{
  "dataset": "photos of plants, animals and fungi (iNaturalist)",
  "targets": ["order", "family", "species"],
  "fused_qkv": false,
  "bias": "all",
  "drop_path": 0.1,
  "width": 192,
  "loss": "cross_entropy",
  "init": "orthogonal",
  "nesterov": true,
  "gradient_centralization": true,
  "adamw_weight_decay_other_params": 0.05
}
Rows from block 6 of a small image classifier, named by matrix and row number. Rows with one number belong to one neuron. Each number is 500 + 25 x the weight over its row's rms, rounded and kept within 0 to 999. All counts start at 0. Numbers have three digits each.
Before each neuron's rows are labels from the 100 images, of 14848, where the neuron reaches its highest value: "strongest on" is what is common among them. Only what is clearly more common there than usual is listed. The data: photos of plants, animals and fungi (iNaturalist).
# fc1: MLP up (model.blocks.6.mlp.fc1.weight, 384x192), inputs 96-191
# fc2: MLP down (model.blocks.6.mlp.fc2.weight, 192x384, transposed), outputs 96-191

strongest on: class: Aves; order Anseriformes; family: Anatidae
fc1.312:468504476496499476496496428493500535509466513503491500529493526507533501461517491470512505505492469479493468510486510461544486505466506495556499528483484524538490506505476526531486519481506555477477502520448503550470496518497468539528534518494490496499499504500483527512475483495503478483
fc2.312:492508490478465475511464493470548486513470517493458517478489513545502466485497482493487494537467486538445488530498545452443536509541534488509493487484500464495510528511484530524541461473482514491508463456501485478479500471516492499526492501510531490540514509516484535536520513499535480483

strongest on: order Charadriiformes; order Anseriformes; family: Anatidae
fc1.8:493505476514510469543557448480522500497496504501479463507539515485512447488517451501522474498467451535530509525535498539528484480449482541546498509514505509497519494513531518535464513484492521518492476525487495483514479493450492507510461523478468483479504531475495480559463520523520474486
fc2.8:471468520472489493567542476522506552529524524533555547505540495458511515489497558501518460458475479484489536493505480502498506475507531487484489437512496511519479490508494523503499516533470497473479521484487473539496526480515510507513513510529545507479533482484513521472523496505519474494

strongest on: class Aves
fc1.305:476515521495511489502507524497504556522460479507473496476538524469492513507491536524493438471509472483471516520512531502512501458480485501481479554533486508505525450528510481513493570490470517470503522507459495515510467504470510479517496474544442463483480462484480503456498482488509484490
fc2.305:477508499476487462483458474499471525495518526540489458546503496476520510482483506484506528471513505489500491460500499510506493469508522470523504493525520532481511453482474504559499510540495487507439481446479487503534459490478516504482493491477466527460534476461496512524487521477511466516

strongest on: order Charadriiformes
fc1.129:548525504479450509507493488500480536503508509483467560491481476544445476476476506468466541484497468492443524523460538505513514463501530450538523528472462525556500473485478521469530521505448494499525520521526484522494458514499534474454509511499517480533499484499565505508493521474486475499
fc2.129:475507523443480487538518520451502466510508475511531512520489518486516515460538483526523495508530556498509551524532493461491480498508498550526491493509524518522475479510529472532525460484475497484462527486491497506520474513523480494509473525553447507509480499515526469444551523559481531503

strongest on: class Aves; order Charadriiformes
fc1.236:505481532475468522482521451533503488544554489490546520497529511493494491529485498497476521515514513483513531524487488459536515502501514558499504480499540543517519544483542479473511551506499500515479529499480472481508496474471469502449493469461505526527481466526490537485526493498515500539
fc2.236:524490488521531470501505505531525504536522503450499534490512486485438498495547494515481515480459474529568458520529505492518518499493471498490456480537531502486529465489523502491545530506494551505485539530471514471442501528503482529518486467506531509474539505497507471459499532469539507510

strongest on: order Charadriiformes
fc1.47:533480498512470514428480500531495477492512512531490514487463505488503542476524509447541530520522492494465477525487552497517529531509487472548478486490503544470527432478487512517516501491483479499537515535494481505493547498502476547486512493471503535525501520458508518501514482497492496525
fc2.47:500507501502572464518484522488532484492467523502471489484548516494472479488514438513523488490514509479491505458495495448479515493533504498512514470545531470504456491487464489481527470504504436474506500454475503448534498521506491487494478494523491503469475498486503496512503498516496527479

strongest on: class: Aves; order Anseriformes; family: Anatidae
fc1.130:481513488471464463495523489467491566495535489497469474495516487512488487509571504480489476502490465481486534501522505500538539516500477487499505515526513482451482483462501549520548484436539484460515507513492474489491533477472498486522470488511541502508486465519482528503497464456520509521
fc2.130:534490547504474515515481525445502457521506499499520486521518453465479502488486495458456464546515480474506495532557482482470490497506493494480446471503503504410440501469490494543501460431520515492503513518520501510470476440512484519479515526508529514488570545453494508513503477473510525488

strongest on: class Aves
fc1.286:510525493515475517482509480505545484522531521517470551489468490478535498467504459529515503489474469497469531477509472476573473509480535449518522527485540404475514472496483509501457502463540493462511462515485503476518531507492495517480456487520532492523512478506514487551505535455509513503
fc2.286:554483517489497526462454479442505510488512513506489508459505505512508473520471539490487485533492531521455481513498478514542552491454518509501537494538502521519474501440474474483538493501499521517520500536513549524518451475501477536527526531504545511490540508493480490488488524471516500511

strongest on: class Aves; order Charadriiformes
fc1.373:476467557473502479501522437544486505531493523496486531480496513500517474459501499526499521494509481529515467493479516501511469497507457501520510461551530506504528533501508491531506474487526481546465518509494500517508539548519446536474523503488477542515499490497509514494481483499506461457
fc2.373:487495494486496523515478536467522489472501521527548526505491477478456536523515514477495495535501485474493499523480486461511502483512544476503439461488473495492475504492507469498533488541520483460513497500475494461499472517511505501508470473510496510534451484488493486511541468480547499519

strongest on: phylum Tracheophyta; kingdom Plantae; order Zygophyllales; species: Larrea tridentata
fc1.76:515485520557534506477497486479496499476483501495482503471523529488524473464505478525516509481483543508506493534487512504474482502536482460503522489499479499492534486504499504490499507503518483535464522500515468515511517493485503502511469505520508486515534504533466547504499521496499547468
fc2.76:519498495522507512493530507486517491551476507507491516511481513464552482507504463493463476533515525505520475496501516548467519499508503475532508511537531533562496497529460531495512498514536500508510499525490472469455531480464499495520479520481448473518493545473497522516475520507512530510

strongest on: phylum Tracheophyta; kingdom Plantae
fc1.132:496476474474483507473473483472469513445498473515468527485509499537527514518572509524542521541498518476481492525548521505500497525506517499519533487489526510511482460455482496510533523514476528497477509489510463473490491511451501486503538527466501510503494499483532533465519528506501519496
fc2.132:502511522522512500468512502498523498530504542528465465481508490485536444522477513514518515538524536464515520486475497480480463519511487500486510527523501542454476505496514513489547480524510485514551515487478493508489508481532492520529461507492526484459518511482493499530456489496524473479

strongest on: phylum Tracheophyta; kingdom Plantae
fc1.16:487473496511466506496472501494533544443489471493504513474473453497512455503488474490506546521473480491509494505523500495500483557502521496497498545484477490514513460531514507530516485533432497513500480480449480476531486480505456463490513459471492486562498506557484477543520549518518479485
fc2.16:462473481453504521502485466506505507466546502540478521503490514472525513547497480475513515493521431459504476474518527511469477512495490517517438517538503486490506471486474491489540508504500547452482498556481520502477493504493513511463516517541483487496520471536482521478513509522491497499

strongest on: kingdom Plantae; phylum Tracheophyta; class Magnoliopsida
fc1.350:462497531469497509509521496490497477499496483481495499496531491508479540504500479482438496451530512538539518466485489469507518491502482512479495539564484514521506551484506483439526529509433482478519488516477500489531511471501491460489446492505486491498483495493490509484516507529533527529
fc2.350:481470496510494522487504503490513479528467493441486500505514484516479528478451484509470432516462487493493492468483467517498451514536488484489456469475480480484489498518524532502509491482505514444464459485496550474579460496526497481524468500535495504495513519450522502518505508466476506486

strongest on: kingdom Plantae; phylum Tracheophyta; class Magnoliopsida
fc1.332:502480460516469540473541488510539517513490529514466446497543445477502516518468470484468501458505495516518511507511520501519484483503507548499544488478503487486479506451515531507489499490517517482503466479517450471540494485494487482483522514526498537562510517543523510486486531561519512494
fc2.332:456466507487487492511529469508515489512507523504430492466500521498507540534548463473505519533505478493506534514495495521563464472502550536522537501525496508477487496450572523488492561463488485527487498485527458502495496486543495511477504507518475524525448476497506503497520483514479524499

strongest on: order Charadriiformes
fc1.335:488484514487506484502514503539503520515456492519512554489469466483494529503455486493488538497454488506506507477487544462514460528500509516504572494538495466500481525511478480508538529529495480522500488471475509535509538484465478507470515482524493482484525488524519494504525471494517487480
fc2.335:522519468497486560521469510490480502516490516500483467497484513486534513539505455513480492561522549502509518513519429518524491467479539498541526513509509482510528524540528510500501469492521520454472524503506526479472485508466480483485490564511477508484506492552483523503510503466476526509

strongest on: class Aves; phylum Chordata; order Passeriformes
fc1.222:500468522510464504502484485528495494467469464511461456526516480536544511508491476528454464550499490501512479480493482496472485505476532490546529483530517525471509480530493505543534489511508478532520507526416467514456504498460510471467515516486525507523484512492539508523508500493503445475
fc2.222:505490519525513535493532525504468532495537503494482523488461482473505534519478525542498538503487557474545454481495517539521503510495512479518482499499499510512523467557496500482498534522473530493508482493511499543530519496496506518511498508492470511497506526506497511516470472536514471514

strongest on: kingdom Plantae; phylum Tracheophyta; class Magnoliopsida
fc1.159:534484513537500501533459533493503475461520505471485464487504462487527509510495499472497559501512481523539522492504483473506486491534490443501498505474474459495502514469506492487502578537505463510489514488525462513461503524511484535471507508512511503476532561517470533462491509493506484498
fc2.159:487525495490458511496547512492484487507485477473499510489491474480471522464492507521518459532439504496508525510498484534481481434542559531476508488542497510492545536480457493490511469527512482459505487505515454524488522480482499470499492437456489491513473526511473507481530512495465497529

strongest on: phylum Tracheophyta; kingdom Plantae
fc1.108:522485497490492512475485474474501489511509486518514495512539504475448539465477478471502558516470487527500513511485508499510468473551521489481462472527456494515469503467509520524509518518483528469541491545482497486519514496472435496553534435513504502471505534522526488481489482466512516508
fc2.108:548536486554500536519513453508503501535530525469502502498465548428499488498538529514494487476481433474485505511518510508486509497503497523498501536501464505514507498544539536466536481492461477546504454490515470518508520503505540557529501507525473487536520526547486494547477554474466507469

strongest on: class Aves; order Passeriformes
fc1.17:527483478510510482504479463523502500508529546480495478486524517505506502494494429535484499540495480463515517503529464500499476532472473514466523501507536459464509451489520484535529489524481506506488503554479463450506512524497520536522476556514526459495492542504493490519508496501508519483
fc2.17:498527499514474486501542494494488540517467483522480485516491489481506528513518523498522523483510491473503514507482555538499476473502513464491504460478496514535493515518495517506451505515559493516491471496469498533442489514493495554520548481455502498488468542467478469511490498461501493480

strongest on: class: Aves; order Anseriformes; family: Anatidae
fc1.25:520469501487497470511465512515474527525512537525476540489522497517482497505470470511477515487527485511470520514464456477527481470564477476502475512495524479532510485480485499538536527484541495526485532514494502535539467540484490502495503518491511492522486514424483497471518542490483522473
fc2.25:491515509498510531453509484510520516516498510524500498523512430494470521486481483445438486485488523498517483471468484498465501498438510489505511433463483472565503480480493496500508483472514516507507491528487517465498489503499492525472529467441504509441493480491523497453528495507504491493

strongest on: kingdom Plantae; phylum Tracheophyta; class Magnoliopsida
fc1.318:523469485535473500473508509483499466540489499486490512516491493502529479542507530518544504492522489486552522526500496528519495524514524504493491475536525508528475512501507508499509463494497543524551457442528449481539507525466505505492466561496477484484523493523467485495531505481517502501
fc2.318:505506487553496479503524531507475489465503507482484548495527513490529517518523473475515487440488450503533513546490480485511490498538513488484454508528509496500498535444480472506476483507515529503488463486484522450495482502488539529470506485520475498542492515517430522520487508521508518488

strongest on: phylum Tracheophyta; kingdom Plantae
fc1.188:503486515519482565471505499481522526502459485497476509476501513479470479522495521519497484478479482516497539534502497515512483471497534425488532508504489515485498534482520533448499476534510458491539528481483547472502506482491519510521506521502452513428477467523510516500510483484530461501
fc2.188:528524514458527512473510450513478511505503496488497499448519515489491496500488446519489457505549492479510482513511496541539511492501550475512565519532483497521499591476521496497482534504551510519461507515484501461474510477474525511493481534555498521497506495479495512531468480504471503471

strongest on: kingdom Plantae; phylum Tracheophyta; class Magnoliopsida
fc1.40:504447485523508490524474541510534490527488489492532524516539480542518510518522489480512482473527492471517534532507514460531509523508513496479500528503507480566483509526502494451505534487506500519530474486483464458553446488484479519478462497527497504522521509482492476519484503524515546531
fc2.40:507498524492536503501427499481481501468472501494464504492460526528500489524476496537475544515528529507500478474512493484475548538501493506489514501539514504473497495508528473535530449512500502448520527523539477516514532534504505505507565497500531488483506513525487498531495486528519504531

strongest on: order Charadriiformes
fc1.292:508506469503482516508557495484497539499509498492487491458527530472493506470514502498478497521490456489524491480499522496503526501503535491512545551460513546483529468437462550516524474487496501489501547472500505473514492465483519483529551503504462469499455474462474482510533496491474563498
fc2.292:505466540500474469475458494499487470517480486490549503501517497471466513559474486502460468495515486516498513527470465518534482461534524509483556503443486455488529500533471486482488523473514497518512502548562519518539488518539517469513487547500490516515502512499502496478466474535505519523

strongest on: phylum Tracheophyta; kingdom Plantae
fc1.158:509512535515470463546515495506493478492525481503486514520485490468518533537490499479465521512519499529532477501473491502536474464471551514472511497535452515495494497535507533463488490483515512570549504519490486529517461502532469488481483504458492471477497464499472456505544505472484499521
fc2.158:464486510463477502464491507520528482486458508511471478528544503502500528459497507501494545465497518472517492486505465448483494502510519521528525482517491494458561447469539521500476510493517481489462500490536541514515519463479465542487499529525453453531519465485469568538515453552519495510

strongest on: kingdom Plantae; phylum Tracheophyta; class Magnoliopsida
fc1.148:487487503530492498517488477548483496544500506448484506525502523460495482500473486516513472447494486475541540526523487522484529479539503490466539483517515525440452478483509473485501543481524502536483486511474541453502509517496465505449430490489519481478530486502553478501495526512475564469
fc2.148:536506520516473492546482484502484508534485480479520513513463510510491518527475480507495477491468518512546511510465550466507482486496509470486538501477520536460514459490523505482530494493534525532484459488488504495459492496514493534489473476489454501489530482490492550470481491515480541489

strongest on: class: Aves; order Anseriformes; family: Anatidae
fc1.369:518515499494447437469507473507517495508515505505491484453526483499562496494543535491465518491498532464521441493512485519497488495476507481489510493490499516497508539534539513531494515502512502512517488508503491526482479552480459478524481483496534529496484489439496515518470515508504490466
fc2.369:484462476512512554516497488493523479505503509501485503507474488482449533468510490503537506489467469507508495469470483497515492487482464510509480540471491526515503487503462499577516482492514502531527514459478541468512524514485525501522524467499483461485475503493524501517477510503459473536